Weights of a small image classifier.
Data: trained on crops of objects in photos (Visual Genome), 123503 training examples.
Rows from block 10 of a small image classifier, named by matrix and row number. Rows with one number belong to one neuron. Each number is 500 + 40 x the weight over its row's rms, rounded and kept within 0 to 999. All counts start at 0. Numbers have three digits each.
Before each neuron's rows are labels from the 100 images, of 14976, where the neuron reaches its highest value: "responds to" is what is common among them. Only what is clearly more common there than usual is listed. The data: crops of objects in photos (Visual Genome).
# fc1: MLP up (model.blocks.10.mlp.fc1.weight, 1152x192), inputs 96-191
# fc2: MLP down (model.blocks.10.mlp.fc2.weight, 192x1152, transposed), outputs 96-191

responds to: object: man
fc1.110:507524470521461471462400574448497500465522430480537517472429558529540542463461454542497449452431464488512471460536500456520494466496485520522521486553604445496517450484518532487455489469442536493492416535534449438466514534456497454543567527570530510476485530525420471491446439501532562501
fc2.110:514536458478537506518525510495446420460502386521519494506462505467512478430566497531493546488517510457503514516479471472434512500531463524444539459453526472479502533484460472464513422542538493483517466520493444582616478470507441519505505482545437473506479382482465438481451499528467508469

responds to: object: man
fc1.478:605541479483493522524456578523473555469439486558563562519448546499508514485437490529529460458528501495498497466553582483528493544477553481517538484572549529498493472510504539494474547550400557476485487514477504490456548441538535439524523516539515472442505542473442497499433522551512575495
fc2.478:530552480476532469411504566550508472441490497479478469580462575544504473402524508469500578515519535543509495549469489493491500482437487553478539448489511510565497547493514497478489493556508509494529507463505581488575450437520534464499468457517469402577549439441499527412508506560502484481

responds to: object: man
fc1.705:517472485542462438495450595532433489511490474468514504434433484458515499537452477552539522490521512515564562530536450459494517491475505476474523469476453538529520485587517522424458461458411517458547488535465463443546465467499544478547512503516577504492480557525531474495514485485572550488
fc2.705:527461490515504499439559522468502480568471405533508491489515519531499537456498440482567566520486491418478453511469567508544519535511513561542447443505534404506540487501463524484514449539484535513462492511522431496522429448538551507436482422524503471466481554512530455503526561490428444513

responds to: object: tree
fc1.240:502566493460506559480477570496484513467500517535502495445449564527582514478505495561540490531520504473483487584466535486531509432503441499483447501476444518549471499541530474520506547515531455518467441531524532506529495462470424452559483524471542528550488585489472486428552514403513525488
fc2.240:509492447461487530496526460568471478510511511507435541442523486527502523536535429434555494595553435485558561499512474566451484512502521384479502425498523468511478487559444455486463518481552419507524437480459488452539485433548457452517485461448548530470493482587502498489505483494561535471

responds to: object: man
fc1.112:509618523479542542509522550486569505527527439537514415487454483444483512590523559536499525515492503507549505472545404497516541461509431494574496497481410550460441548429515462501511468546517414544532534545488410534500548516451463475543532498512438471467527586512406469549489453555539507532
fc2.112:538451497513540533465455474596453469459525503456597475498478524500501450516492496498468508497450589542561497471571432513449555505569494498459552523468497499497435513454500510488426518603509499517455516440527517507596494455491464448511435523485520467573535525443502513507465494459527531485

responds to: object: man
fc1.765:554577458488463488475408437481445485498552567481496492562470472488509524550450498504518480492551501483510478516517456508590498493495494532488482577464486481545461556440555527494488469471460490522472520592529497494506503515477548500521464499528419478438511535460447472456541474523495490547
fc2.765:561500533494538469491458513564459441452440462474516519504445529524508424461516440462545412502467480539517567521491475510506470470454472459482514423471508451472461485543417517482474465547587538539468502500486555565527448445537474469487534475484476480487512462584537412532529533433466534528

responds to: object: tree
fc1.57:514521561426507484431493492524437417410492540532471524491523472524453503483426457512465595443412466551508449548477554492490496522502493498536497486447498557518553436498508446495557485512537450496527456486499487473544508472500490477568455541462509532562564527522456471530518489413487537489
fc2.57:465552429465453476431472547580422530524558439573518532445562515588459532523494462520529536523555445575495551550492470534430496523509531488495466527504530434532505542472518523534508477445527502503543507541459498450472559483560499428561412495537523421520527506557516458545490440481491512443

responds to: object: man
fc1.377:495513555453462585500484540475358468430486459465502431515460562538496474559432495522527459530514496550537458538463469484473465437484507500571434489503473453531428481458514471457503544414478546523480536466454422542491532533488480565537513519532532449536509525503464472498505467559378448446
fc2.377:551447546485440494521516557541511461445462483534457545470514483537478571544501491473488518518455506466561461441504517448555547454534498409499531430538538474462460589501540519515443593512507477557538467494581550440572565535502503528465420439528527527458497489547500523482525478437525508465

responds to: object: man
fc1.352:525518499502463503457516584459476554532468498548488495549513461488472491527463505502500538528508555501490448463494531545442506538554441503482464435548504485527560553517450541542422507555358516521497545520499464522504533563539524436539474468468474547545524575490438457540484523541523510520
fc2.352:554494557549538482481547452564544432442524501504520548567475486465543468484461481443463561454498508455413490555487493479491533476525525510473549482516546464542446558465483500507430504524615464554513443478423449541537432507533490504533498462532581433510469471549508421525496475504493491529

responds to: object: man
fc1.177:525504505583482449477471462507467479509504534510558504505486576537477483567441536528526531460517403543553442465530494452535498544521483479462495458513515497525518470554524573463420492458449475495552528623504488442479515505520505467578508520540475508494485483486417444426462466559564491533
fc2.177:488556450552515459455436482545481437448488421486471494531500464495523500391563436502536522489493535513517508492460514562477524503511507473575525512385430411544521547469463479455532455498433569555495445455462471523544481403536528528481512471487485495476549462512527463489497469491484484491

responds to: object: man
fc1.326:539487473531432542495528531484481468508564510514531507564472466453541464470508475448451433543567521565480582500489527452504513546527446468515450477535516544498510537543557545499491522470394570478505485506491486457450558548496465483481479449502437513501459540463536512590500483461487538423
fc2.326:552421519509516499454535514480515501518443515576474513526506517510476537497513439512481515516504518431452503536534486462505518508524503496417449405422504458516447562477478488505457431500528529487432452506514506474515470518492521500535509441512523469518423610592428422576465494564517541489

responds to: object: tree
fc1.93:476536527470571578539512522573480533478432479507495470541451461512435474595416561447431492488476438532433511509545507455441462475500474498483565519468438527468546443451596576508498562484560625511463481535476509469452545536477494477452463501473501528525511569565506501507477484534564488472
fc2.93:493515518462552418530557405510455449481470499518482452462503491516502448572593454474461503474539496448521435526423409487506514522532511531478439521515513506528506585427494544494475505543550435528546493536558510534449576525509476463538478501496516572514485437469476455444503519507503479457

responds to: object: man
fc1.29:526489507490561523523486497522561482529538442554518478540440459509518553455441517582547448487506585469464529490537487454488530542509469462479501546508561495483525489486492506392504456483488538496551458563488509433505507537481513584510538479450427468473481536490489520502533528501503513511
fc2.29:495452553492518581460458527553491480554434428548551488521418526520517478428457514441446468508469461503473490508500546531514501480470539460432534438523474517511495498546494512519432453475552498515552449436447506470510507468443488442505567412560474480541456443507484489411490540495484488557

responds to: object: man
fc1.267:547446496540508408476526524512473516504488497482547510457454519450504520396438556502557570499475500489535446466483506464485468503529474514559537513477544469480545466477492581484504443466452480551578505541556543483511512517483559535496500466527565497479495461518541511542500479491572520542
fc2.267:487541509571498460465541498475482481528442435486519495477460524531508524398525464468485576514491544473465525594521500548482562507558506513478452521542479457492415489514530441471541430481535509489513425490535431487557476418536522493449485450527487532510494445564484471472435527462487470477

responds to: object: shirt
fc1.460:439529541546501491493499553451513526528497457464439522490432467493580459470517479485495464508548484591517538510522487488442475549494448592511437480485397485430438475541472444384523494431468463484541490481489512435500496481442470441520500570537495532477497522498589541548469478540469518484
fc2.460:484522522452461458531512517442533456470456523504527535486576533442483502460518497544536552512564539401501460557449499483446502519524538550493486436547530541519519437444432506477474489383474486495529488492515572480571522527531568546509482531518496479553522531481489548568514541516530537496

responds to: object: man
fc1.372:514567467520559497495415554445504495501530504460452431461495570522439522541501585504449489566492505511549524522488513493531543456459491557561441532489487464546417560436571516422495492460510463554497473577508437496518544509445535478513530515494458519476579552538468472493523467518517432479
fc2.372:538521558519547498508462481566473459498465411533532499473495547535455467521488515481510492498388529565492469485506379435504541449493433488498496458461582463439456527475446501463463495473554538530503510462444530521531468493512528517481532519477493430501559435491533425542484543485491453449

responds to: object: man
fc1.316:387505464452455569458547471489489484575499474462476436494489548444563511523506551530483469516501501420532462505539421473494455463522510516577460455511476405494504518489479518454476547572410514523507463570479433525469487499469511558471447590482510562562422492516493447575519523487489478541
fc2.316:558513540537564586515444498514525450475426407579560534514459549559465510446538514488493489477521544466433449466508517472523568459507510512505519512476497534466439616511465414475523504501527509512441497492512504512539495489469489491522454481466481486514558498509452484577434493468448544472

responds to: object: man
fc1.318:470464477476525553518543451486556433540522480442466494468500459528455552410478534523510559490495444481554499463472483495439506453516489528487482542445450481425474438461511475560433489520460470486484506526515522542455557467531540489422566528536518554496426473477558448509512570522477518463
fc2.318:570558571595506506517441451553623473496411459484541465570470487564503446429522508497459534511478565466453456438491479479512474524541556535485514466453426461460420542554516505508470503470506423543481566436499483549509502511538488486511479504489526499474510499486526441543425462503498514509

responds to: object: man
fc1.402:563573512465478572467488612486504507423520519508472507553458529532461566547482547536441460547445464494477503531483471457472542468485541523527433480527490501579476515540480440466441496451431474548476460519490475566559588514498434541519536515516438537472517496551438484525464454523510490460
fc2.402:541493524553449538502441491573536499467515407472529489486474488557602514457488496467459507518524462562469537476530469475552608502496496518457520502413515467526401546548495457514426498541573535534508565469460476463613528398531487449438481537498530439496500430486509457430519559482528504462

responds to: object: man
fc1.532:572627469545512498537478467462458534450467529424521453531459507498539504509496533532506533570535521488504453451511495460497491508430518595572454592516494494522433609498500477464523530498506464577529499549485439428477509514437501561535488505427442492457527497452525432546485443508465425482
fc2.532:566496518507498409475477527555523486513479533504480535533511516489465474560535472468512494481456549525569520498494438477549500446469406472496592517521566526468555501518467521444450521448466438527498562428463500395538516499520474462546532530538522459494472509505502390507491541448509491507

responds to: object: hair
fc1.509:532474529448477461520557522511504529471574574524483525533388456565530497480479552551534494510523515505521507519501464438513453595491446539515580474477401512499497551475542439478482493491465526472495465626486518455482435541474472477503518512485537456425445411438491473525521504499497550470
fc2.509:511497470531510519565469426482470480552446461536457528528501466496468538426538422516503492563550449531507472484535539537522448590480517550509463486496498495498503511469481532425467514493573602481513513489515577579536409489523491467487502442516583506503484501445455494525579527492497557509

responds to: object: tree
fc1.173:474516550447517544487572466510477527521532478514466499458548500437541475452427484507501535509514405439474498550523426447503518534543461585524493526511515538566520547485603498500508441499567503496471515450457509431514498425482523518554542482548537487527482577466521482443560517409535521485
fc2.173:504597512556499485470503493473506590498488496491489500443546497548578543509577505539499482563499451489505596502533477543558523500525467510442462508549536512537504511558511531515565397442509483460505453516488478534457513492565468494522444396449479506511496579496473478493511536514501488524

responds to: object: man
fc1.506:478520548507454512477582482528483505487483539549534465499523494436489501539447534596467522465482557470455506473475476489462472509539457521535516487520503487584488516441533584476451426550477422516478478541563501420486538509469444446524422477456476479568539535481485498554541527500540507478
fc2.506:520484523549518516437486470538537493515471480571546485497471575565494479474456510451438527485483468460412426514560457476505538492504476479491489527483579438517495587450474479548459501490533532523490483466502464468511456527431526530475471550457439483516535476468566472546527492531509502521

responds to: object: shirt
fc1.294:490519432442502504540489433485496456509490469421544460459557506546524541593423531516525485534502513470484436540353511460585518440488476542527485493474550449512451515492422534550473437514551469527570455572483496474526538534461551471525507470489525523490438463545476513469503465448523495525
fc2.294:476555441460517489527477545518511565484456531488515575472506432451489547497532488533456529462515493447514478484434494451507457493502496491483571509499399466550456451493468450450547510517513475516505498563524474466501498436500472513536493491499510464504453407474489531525531469480447441464

responds to: object: man
fc1.220:472462554528505499489480537487499452510522490487483520492429435420525498348433494513511543534497486525521522522486508530480455460397456458527507539518487599494467444449540552502550486466491438548549487518519509424512562531506500523466552380496554497512446488499552529558508431475483502558
fc2.220:520504511550404523436490519479553447499463465558529424508467557529549487463513466456453529580518540448459466437504508501449520506508516544539460491572489527511440488492545463543532517508534429542546520477549461527538460527531540504495448549494552552536519463533467431560471451491517530505

responds to: object: hair
fc1.165:511431586414512468548510492453424560511532546489488522538461516518491461472522527578507518545431491526498472508525508436474462481459523561465531464561466539543447528484563409444493483571483438485534517479466469491437485542514490475523469457434517543482504454430447479491526442503533528462
fc2.165:485513523477494505499493526484469568599507544571515479479517476579454475508470485431517478480500474589532506498614526541539442545495498460513482572583508496468625556566496438467518498563565520510500542520470565542581539495540460500547461567429581525440501532483477532509494489498549535539

responds to: object: shirt
fc1.391:525513490510510547548455500466487482546484542531517524564486457475522481529524490461464483412506484554451519463507583462515476519530454518453476444482500531545497377481438462443474568564516539484490519505514536448440509497509520458573578467532522508544490455543581545566500467495471519505
fc2.391:523503464483460563490452524551516485456579545506526495504477519521460474530497470478459502572428455478439453476512431456504454565473566489571448471485512555513471479515441501439495496485542502550553553545489434549412622521487461510496536539485503543502507467509488549545474497543411519535

responds to: object: tree
fc1.451:461483450499562507497461496540490511449454472533538526538477557488532422467434512425492460495428486539541471508527556492433525444518467468531525559566458554493477441477409566484574504464469568505500431447525511462529497470444443543587478493502506513490517506541489473449482527487502513491
fc2.451:599491462489487508415502493545555482457480492490588525492489485458507588545516496487559598521534532471545470556501431565485565515564467442427424421501503520484509537513489498567522544495486438498493524537491486500460483524517518472544452532476507468449493468554458509508553506473438575487

responds to: object: shirt
fc1.145:490459512533528456499447498530540502433465502477479523533491460502530538412540591476535550485547545484496521456471468489435527431504490490521527535571554538545468466540541545497476510442502455573500535435487527501524445510547494542419438412518518459504445516538571529507506437515551552497
fc2.145:430479434517425466398502569515549452464517471454548493483558506500508489445555461521493489550490514550471474520494542473478451463513564499470521545499464524449458492504571448500555427486521427521508494505484492504478508395497494446493527593496537533537515453485467528468429519526497507482

responds to: object: shirt
fc1.646:410444513483515424482591437514512486534479464479532499544442494422522478420514559470469537568538485490550523465532451533448522427460447462523556484468495511505468482506522504535464497485491484518440540485511512538509508548539522527414483522539568419457444486503541475526539479492573577475
fc2.646:464551504498498488476493503496529469489450469501592491532495493567502525482564471444449500571494494508476536510491544454495471515518575507495400537507461493519437467526545495474518410501591514521503530502448477562499440545482435438463502526463565532512502468545503525519420525446460503488

responds to: object: tree
fc1.104:489496554494481539445441580534510532538558500469570506453480401512542477531554526505490437439540508484571547541446538503539514489520472477445477501530502493452472496552488517547561511547467516585469476496533559504527455500515448495500581556520459529510484510497517489525456431534544535428
fc2.104:512510478472462467513480500507555524431515498523509515419537507542552530485430523465504448470537454477523435517511464571459583523438522435481578518492435419556479517536428401509502584486445504498475504472468482458463463528532469482502483471525541440516426496447460496485410473464537509501

responds to: object: tree
fc1.437:499466466528509509499506532510522492512463480475492523500495485555453485456520525491485438544484543557554490508499559464476525438482518514549522458537471481479538539479546478515456483497541478476455478489528525561546514547408530596589460485544501468474477509502543451429423528486551423531
fc2.437:517524551529471544489522562504576500490443491531594510536489493513515537436490476515561560465502536519543496507503540549497526542587581522507487433553483483494569477508509501557524437499505510451520466560490494529517449554564507511501476475518494521446524457564531492496525444505543580458

responds to: object: shirt
fc1.446:462483551538427474494526543485428592520570430523510553510448456512469384392485421491524519530516522543503493493515531474454497505550529558455500500469413497513380459488468502488504557438388468464474493473479461497504470519494494544565503522483461509457538543483549536509548457446450477444
fc2.446:546508496482493408462496523505539548463471498472547544445500509467467552449453454484492463500492502531527519504515539448473471471557508592480577514483544504495541484505556460476532454518556471468491460464577469542536473525517547544531467454508437478519486539528490532541512549543502545500

responds to: object: tree
fc1.502:461483498493495550525484461527522539508502522513427506527522478494538407569434468441518491499478400455456474508512469484446520568440392519553463504469444516533585478499492557480485461438532584558445479441471508519456554477429499521468477460546531532551551579525465485498490505477477492502
fc2.502:520561503487495447513547492452553497432504464501535500518541493512510523572526420475489545513550480448547541511472482512574544505555494538435417405509513455515450552444523486485436468453518367434486478553463521521500478498505511531469493520524481490477586490515407471441521514541502491465

responds to: object: man
fc1.328:595612509484512592521482504494497512440464477527497442471452561534464572532454542514457486501481522527531475524512490450527542467469538561572526521503469470483390510459490491433492483471477537568495527523545454455545519454481552554523509423515530453442532522490510464517522441535435511510
fc2.328:525436555498503434498512512570484464437497441556542439460480550466503448525447484521490523525430520534510499472450455519562517531477485470487517447461559495428507534528479499408501559547463465454466551474460530410621468460509507552473515482540525434485514410488582482423527493443478487493