Weights of a small image classifier: activation star_relu.
Rows from block 3 of a small image classifier, named by matrix and row number. Rows with one number belong to one neuron. Each number is 128 + 32 x the weight over its row's rms, rounded and kept within 0 to 255. All counts start at 0. Numbers have three digits each.
After each neuron's rows are labels from the 100 images, of 14976, where the neuron reaches its highest value: "colour at peak" is the nearest of a few named colours to the mean colour under the peak. Only what is clearly more common there than usual is listed. The data: crops of objects in photos (Visual Genome).
# fc1: MLP up (model.blocks.3.mlp.fc1.weight, 576x96), inputs 48-95
# fc2: MLP down (model.blocks.3.mlp.fc2.weight, 96x576, transposed), outputs 48-95

fc1.368:136177131023118131120149108089187108123124125167101140084146135156105131089161133129122176138170142106144143106160109138114160189166150085120176
fc2.368:116151156103194084112127098090154175168172137131113172122134102087125125121102110088108165116105065150105104094145099160103100152110146065176130
colour at peak: black

fc1.447:157120121158132136092105213145152154146174139155138149090086123115107127185144135131133052160169123101112111079124127194054160102161122149169165
fc2.447:073096183106148138125079123151094142072201091132116135111131103197153123109095086122104101164166157143120082124116129114090166143137133106137130
colour at peak: pink

fc1.406:162145116180180058153078138157195124117130120128089108147137101116070192162124165099117152126147113139114137172131141091109098135132082135142117
fc2.406:164131149069152059091149153148136144071155126067132194145180097101090117119112102121120058141144118198122127123104130144086136046136111086137096
colour at peak: black

fc1.575:090095162058115125165207166150159132077169134121143187132119132074136110123151166148140153159116150110097129104121080099067178145093098148121116
fc2.575:096107096179166136155138102134157086103088188131158088091122097072158178163108141195089173097091128108125122125135098137109127106129129119044048
colour at peak: black

fc1.529:143096108057137068148107097137168112099151118117108173095094144096149104172152140141060151154146165140172108083120108138160131140100163131132141
fc2.529:131109077126113151142081117135148110132119081123118075157139086126198095145205133100161157058121126106125171134103154116144094148145104133132113
colour at peak: black

fc1.65:098117151132166160160123116139072128145104082089139113097117118148117069119169136127132168150105155091140161152096127026170202151096169144106125
fc2.65:149100136142166165135099118164135126151070116083104112087186132114119180157113103135172124121103135135098152151187181105115156150152087159139156
colour at peak: white; pink

fc1.520:118086115136138080143145158121179119091097151124128106167186136089126132093128125135098154157063171156088174087083146090112106117198067088107135
fc2.520:091094094124173133126072117138187137133153185116106129111124141173150176125082153086131096130156124161125155135101119105075154073067120150175120
colour at peak: black

fc1.283:148157169134028168205137164131099124105102162121109153080117089143144091119183113106086140168063150054155134135158129090150146115117086110147091
fc2.283:123122151065116196151083089086131130117162100118129122171089144152156106118149084178104103108194078163138109136093109149089184148153123155055128
colour at peak: white

fc1.541:152125130041125087180133157155137127079114104107073195097056146158143167150164061104181154111128159104126153105100119125162116135150108140111064
fc2.541:108166129158107125107130110120078161161121120145168125191114107125187144113090139156084176146113138142105118128128096101187127125169138130167135
colour at peak: black

fc1.321:217150190167121147128108140074107148180094111164086109092109091099163105139154198151146085084114152139153131104171145136166115136093127160183124
fc2.321:120074144126124216152103125161104126126138107149101157199143079133150165166094151060113142178090153087122097139114126149128136156118108100190155
colour at peak: black

fc1.483:142130159134109138122152103163150128124138114127122118106142096107082143098189086127081160181104126175200187130090092106135138095076103127151108
fc2.483:146149134104132155124139225082082141114165164125158162123106081113127119141136098166114058143128119132081129140176134118092145126074132158087174
colour at peak: black

fc1.435:089164116128153196164153150119102127195137148111110137043056142107122082159091093107125119110143136146094131123029108149138143084133176069136099
fc2.435:098130135116120089128156104151147163091141164134099130182171163149154064077179174125087122148159091171126136108166109169156191151173143109114157
colour at peak: black

fc1.315:063159131126083116169137165165119148160096113113139204169172098141088123080079097167087087071132111099155103144170111098129084184163110114142139
fc2.315:141079069166147158149134148161160104121145107094184135169151128154120084148140122114162080105092102119047150125081206111121137088107106114131148
colour at peak: black

fc1.19:175121113084092098146123172131157134099120132111105103114084117174158072071085066187138136100112128035177114162123097081140163102104112099097077
fc2.19:131079087109111119147146128098159179141113111134176132151056112178118144135146183135148130155111150118128138103126154127173178107159097124177084
colour at peak: white; pink

fc1.385:093108095156091089116188125139152084178098161184045111170132115093120116144151189089166167141149142133104109070135122151163123160157112149130122
fc2.385:126073167126103128066145145137113168179174094162127127099165155172139160119139138138156123161049146103127145157055140135169122140141101134165148
colour at peak: black

fc1.132:095119152101141147151152114148124127147176125089139162086136126126176077116107133148107123122169105131183087153098078126142101137098067020183131
fc2.132:158171096148107153126095150114146111163085134152180132134083135106108165188160102148136120141199181082167104118086100145107124157129098123105107
colour at peak: black

fc1.237:107149075144162121159130144140114094092107201149122175131156131113093213113123193144108131127095081146126139196129147113113124124109098164106168
fc2.237:170146117131114102141160107150134173135167087126156096147098152144124147054122128110084061172140146132127125096175114112116115100158077159181162
colour at peak: black

fc1.73:162111142096128162097161075098167107113156141154081109188137147095107086124122112101104071137103096108112068149094115049131159096144075126214157
fc2.73:156107179102127125124076060119122091045158146121126131115167156096197074148141150106094200123110177157127205169139118132128154145122135133139164
colour at peak: white

fc1.253:163098123162089173153142061120160091120063126151125136111080103124108187096121088118123143132150134135107072125110127094175094090138108124114068
fc2.253:118139089094148096152174122191144120130136110171088086086061149127160168147085090138086131058126167175075137123126115087121139130206169109078134
colour at peak: black

fc1.224:114045151134054161123141087156148118189144211103152134147125144137111130155172110157112150173093126138154158162099121066129163049083109116095144
fc2.224:126095148102139140149184153112114111113167064134128092157073150108097172088149115127140085068115125140114163144124143128093187158105110167119132
colour at peak: pink

fc1.265:155084126131161094150090134139132142088081103111103077181115152079125093148163120119161099076150136125152154134116135138121118124203126111054135
fc2.265:126171111136109113150152124109090154092114100084195144147144153148136129140127116130070051181174146160101118154082174132106117076152075119200140
colour at peak: black

fc1.250:133138127113158158186194178083103108171103110146109166069075128083190081140081153187134107117156136128132086102099162102068131153144137089153167
fc2.250:130165118154086086129142092139159133129098157114128133122130114168081124078176134119067157108117091148057087171108134137054049130116103092121115
colour at peak: black

fc1.468:155159097124176087110132111142199091095062083072154130146155125144171133108068162070203097102110102104084130168119143123134118146159130130095148
fc2.468:143097096154107107139051170164149147120147179177130125143103144139143122136143089172093173109140098120105077138109120145133126161107061167188120
colour at peak: white

fc1.62:135152107114132121145089144117138052144109133134078207131137094163105125112097163168148106127133126126192190154091214122144149168175157127131089
fc2.62:173085124124167144116156131146139105130184097102126137151106162071141143119123049118105156198175131119090175146152145098164117075133126132178076
colour at peak: black

fc1.471:132161165194141135113146199129124101096162107181158104098111170117118161120080137147135116133153088137158078070123154111115152178115115154172134
fc2.471:173143112164103095169163127116089134086153113094110129166096091094078107091152074110132078133170140171148132109168102090138088131067135101112110
colour at peak: pink

fc1.22:146123123121111131052169121116135142156063161092154083101173082119123139159162163085127102103108108112145110112083138130127218077173167130138112
fc2.22:086115106137082074154165189128094093145169083114106112094137074176108121106116215126118146100124143125075130071106134102147163112111093190109184
colour at peak: white; pink

fc1.410:130154148144074167103123135109148104097120130161158187160071083165129031148155155130137131089117163079143141148116077135134097123196100164130137
fc2.410:171105141097067079146090148138092164125180142117086100132141138162105158147151147138114073173119100091107086139192148102140129079161091081105136
colour at peak: white

fc1.9:108137097159152139157126151118089144131139104135132200122093149087128129135126137175135114133140113104161121125126074200189100161083153094173153
fc2.9:116165103099082149174136170102128149085105113134073118130123078093139103134115078118090144121127070122127163176151066106053110134117084158171174
colour at peak: black

fc1.249:090127148231137102169129148110136124089102144074111085103117120141153185134160124125170107071142129101129085148174123103094094128138127079171086
fc2.249:106180099130163082168083161087068121123150133152135136150166060113121152124156048104121207128110154101121157095077181144150085124147149082099115
colour at peak: pink

fc1.82:172116133115159103167093118114157143110136113117096176145131182105173139141182198121109125111166173181148107110116122109164035115113129125100094
fc2.82:168100196107136096144060160169125130180107078181158105090133142183093179168131172125164068153140142077117122089175114181096046136107152152102110
colour at peak: black

fc1.269:119119145093099167132116120130078118154097071075114164117119153169125143089073059086115083167130159105145114082090089122177199114102087075139116
fc2.269:097170064157112100141120164137080175156135154137136123113118088153124117164187143104124160111146166107155115153234127140101174116125120124166072
colour at peak: white

fc1.118:117149207127114120121083090090113092103160131135117114126078116115132079126166132142118115145071122061128122200165096049162188134129125158092098
fc2.118:048128145083118177094078157158159116105054109137084134088149099136076126109187105101178105168138081126151100101153134134108112123207123085145129
colour at peak: white; pink

fc1.439:212160104126064121136067187068115130180171123118133105062169089149095116090127138113126138114133158102108099096146140130176167131120164147116179
fc2.439:077095103141108124113077194139128148059161159153113135142152131141117107163108122084128107152150131055109104141117081134186105130143052184138137
colour at peak: white

fc1.311:097092150146099132149088095149187149175045147096124136128084122143047092119131193133133101081091220135110146139124174086154181154144116144137105
fc2.311:142089181132098112130158108115115108114131179140199151097070135141128194130123179152120130106119159147090124155163103091120119127136096138164129
colour at peak: white

fc1.67:137149094143101158144117095161141144087141102118090133164090105147090108123178044184087141153145123174152174078117177137173114088130102135157115
fc2.67:194113136125226149155118196142095129148134124112145131155169100108121129057051102102090080085234123185124102112124115107113121140122165168153107
colour at peak: black

fc1.519:175067178090166072120140122179123142148117135115096139031120084104135139117142150097138092131125090168112096113142078172108133207138121097203111
fc2.519:166112047113146104079124106097171119047145104158141163176092107115105144115139099075063125089185056088113125129112108127080091167131166090154104
colour at peak: black

fc1.467:147186151153133131144075174167122068189101125132097185154098112130118109109134178123179113076127092093090069144137103103125118137137109129128135
fc2.467:111171156154084164141163154149122109118130082142109104166122134136112104155167149110158141142123132091149103141125154085074136063115126109134178
colour at peak: white

fc1.545:176121172163091091109099147143141089137066137096139172154066074124194139120107157158106128154187158139145079100193133176149118125121176111091130
fc2.545:108126082149136118139131100138070172144079186158157157143145149124182125131167094136100153151156101164084129178192127083101073113089100133124103
colour at peak: black

fc1.124:100102161109113166136156064137162083122169144122125133151197161073108147082131174082147126150125167121105132087171139184106180153141131198200155
fc2.124:104101144140169075153134177142105162133066170162147170202144170083153078134137101116137147152099182120115052094154136047110150162082128101106133
colour at peak: black

fc1.281:109117169082170112170106078165120128147131126114164116094145156198079182133063149082103165128080178134128138080067119153201136128129174127132097
fc2.281:117155107077150143160170147107086137059185171104106142108130088086145136133202166129110063101094133148144130164185102143125117153205092149136170
colour at peak: black

fc1.316:123121133161156124171140139127146138108112113163086201122188110123187131044078111108186186146106132095153151107132106166201114083170101138144123
fc2.316:116055082117128115098154133194122110125115113058105075164066146133151134125109132077155122126084105156129125106137122119100149149092148120158095
colour at peak: black

fc1.336:149183140123064156111124129150120095124141123110114119160064127163109149135147109169142175165170123108177093092089170177157144113123146028161129
fc2.336:135146190076147139107168150111117129130091169131179159108170131154099184136125090104110084044195100144132100108182106117061112178094113160142172
colour at peak: black

fc1.252:126129110171153120120154135153146122166158157106089167105192173141112080107118137111161129144109067206093109139118138161129094130077076147125183
fc2.252:154123159078106147191122120096185066142106104075186123115076087143148162095108130115121183121081103090168132090139187124128101134119136088197089
colour at peak: black

fc1.109:141172145097187122089164152092189155101144121110129211114163136087145068132156177139104146145064122127133126098151168133102143156162120158107161
fc2.109:127193120110110181138141138134085123066084119092077104128105093163122119115149135105060102160124143080183136137146052138204124100166110112145101
colour at peak: black

fc1.60:046124126085136178161127124046124157076099148172084205142109163118170089159121072159146120152133142142152131100175068100092101180142104148156112
fc2.60:125125078127126186152149139198071124149129087161166128179181156067086082072096081107139167099101091118120165082123054149120159120129132118118160
colour at peak: black

fc1.208:125175143105154124088071190129138073143134106079122145085089135135162119096084142098103097144180139112089094162131158111085168167158087165104111
fc2.208:116086136167118141162158120168106127201124113096163098141081074112102108131159141117182149134100137125053123092092158140089147080083133133117115
colour at peak: pink; white

fc1.58:152163120101076162122131077187149099102130163129102160123090144139132137121133072134097151152138077159144199137071077129192070123168144106120157
fc2.58:094180097119041104134183115166125123111085154178147113081133145087129203184115066167163159087159137109132122128143108121072153198179113118091178
colour at peak: black

fc1.195:132147114116184127153145052051117190087130200133120147115171171169116148098095122099129114107121097166149129090123154117142104117122212098126149
fc2.195:146152173122139140109184135173155114175151114089112149117123151112137100128062155134166093117084113064165175160080134134138098068162193114113079
colour at peak: black

fc1.477:133174106115138121181076084127141077169159091125152113122093127106106143049145125151167170148132151191117105099068134121104128126201087098116161
fc2.477:172104138147085132122078153098124191119146107167178133166136088149152173101099200142175116098173068113121153103131134118118106112072095150078172
colour at peak: black

fc1.450:100162190096106083158111147106133105150110145154180181135160121153098166107077161081147081175111127174107111134141106133148087144086156123174138
fc2.450:104190151116196082117117135160145132183131114139124196148143107169131125078078110145131141123097150160134089158183088173081099111084196141155143
colour at peak: black

fc1.422:121181172145053175121150103082142087120073158097151111113110187126136115074134174105123057131074187099143117133147161106138113106134136158153138
fc2.422:141132127115131126091080089157109088107175139168148154122164068127137097102082077106158090169133034066159147107116099122090158173115136126129111
colour at peak: white

fc1.538:133147103097133104128146085102077176127112097111150127142137095136092159104134125192084127095126122191098138141152164134120114118101078116161169
fc2.538:180158171151168091114110165117123111106130103115098115106116109092148146142128154101104179130190128106153098162145133134180131159196092078180145
colour at peak: black

fc1.76:150162171159069137150107143112114110102143140102090165099188147098160121189125092102147137100107112093144105101090148113086160067240138149119124
fc2.76:111133067149130158157123126117160124101105138123101102116161204108143133158154061167113134148149189123096132158128150167117152137139133122047140
colour at peak: white

fc1.41:148138117153119123124140154096124091178106195135172123140127136113126134194179133152110156111127125048182173101176074110156112125123154132128161
fc2.41:200182101123150144130119142123088108165124094103051142124144184112150123161092143105114174109131181112147170077165091091165090139146090124116129
colour at peak: black

fc1.182:167098076110139158167170062169085182198129121141114186124174109151173144086110147165105148095144161139170138118196129154086159074156096109167163
fc2.182:064093093138152149103161066140167187143094172147140133106063181099110131082100138141171102142142131119146074144139152138136087160239116134152114
colour at peak: black

fc1.35:113137118198075158174145142159113079097114139116148074104143118111153095142103119156135158106149116088162156177097137131115128114054144128099118
fc2.35:110172126174146147103070114112120191121120134148139142132087204122156096099150099117127073134089165085083094155156142166105076103076160174062107
colour at peak: white

fc1.108:138182115177182078126102079114098089049159157175172109143147114157170107140084160134111111181089172115150121094156156076166110165092197132126194
fc2.108:098164135105105141102100187130179161115173146076125180114100139160112137145127190099111110085151155118105133134166192129122129111147102182115098
colour at peak: pink

fc1.479:156144091085115114179133068192122150115082102118096134151152134107098138083079082119131142147143134164105071088114120149182021140153115140144088
fc2.479:115150152120101146135117175160124116082136140114129098092075125150121177069141129189126110113087138101178112144118128152118192103093093192136186
colour at peak: black

fc1.204:139051131104159071141124084195135092079160119138122080142110176158157157103123104111127125075136054103146165135094084173167138126128115102159162
fc2.204:181119121113093119138149142136107108154101135122179115131152113087131175104140083217134116144097078148161143188165203108136065162122118079115113
colour at peak: black

fc1.63:071139154104178149130171063150139084117108101119123116154168120110112078119125113124155081094185074198153097077100144163149112116132096116119136
fc2.63:168114179136086161115141124174098050085193130135120102170115106142117146076133102069196168173119099138163148126082115117111132122135162131114141
colour at peak: black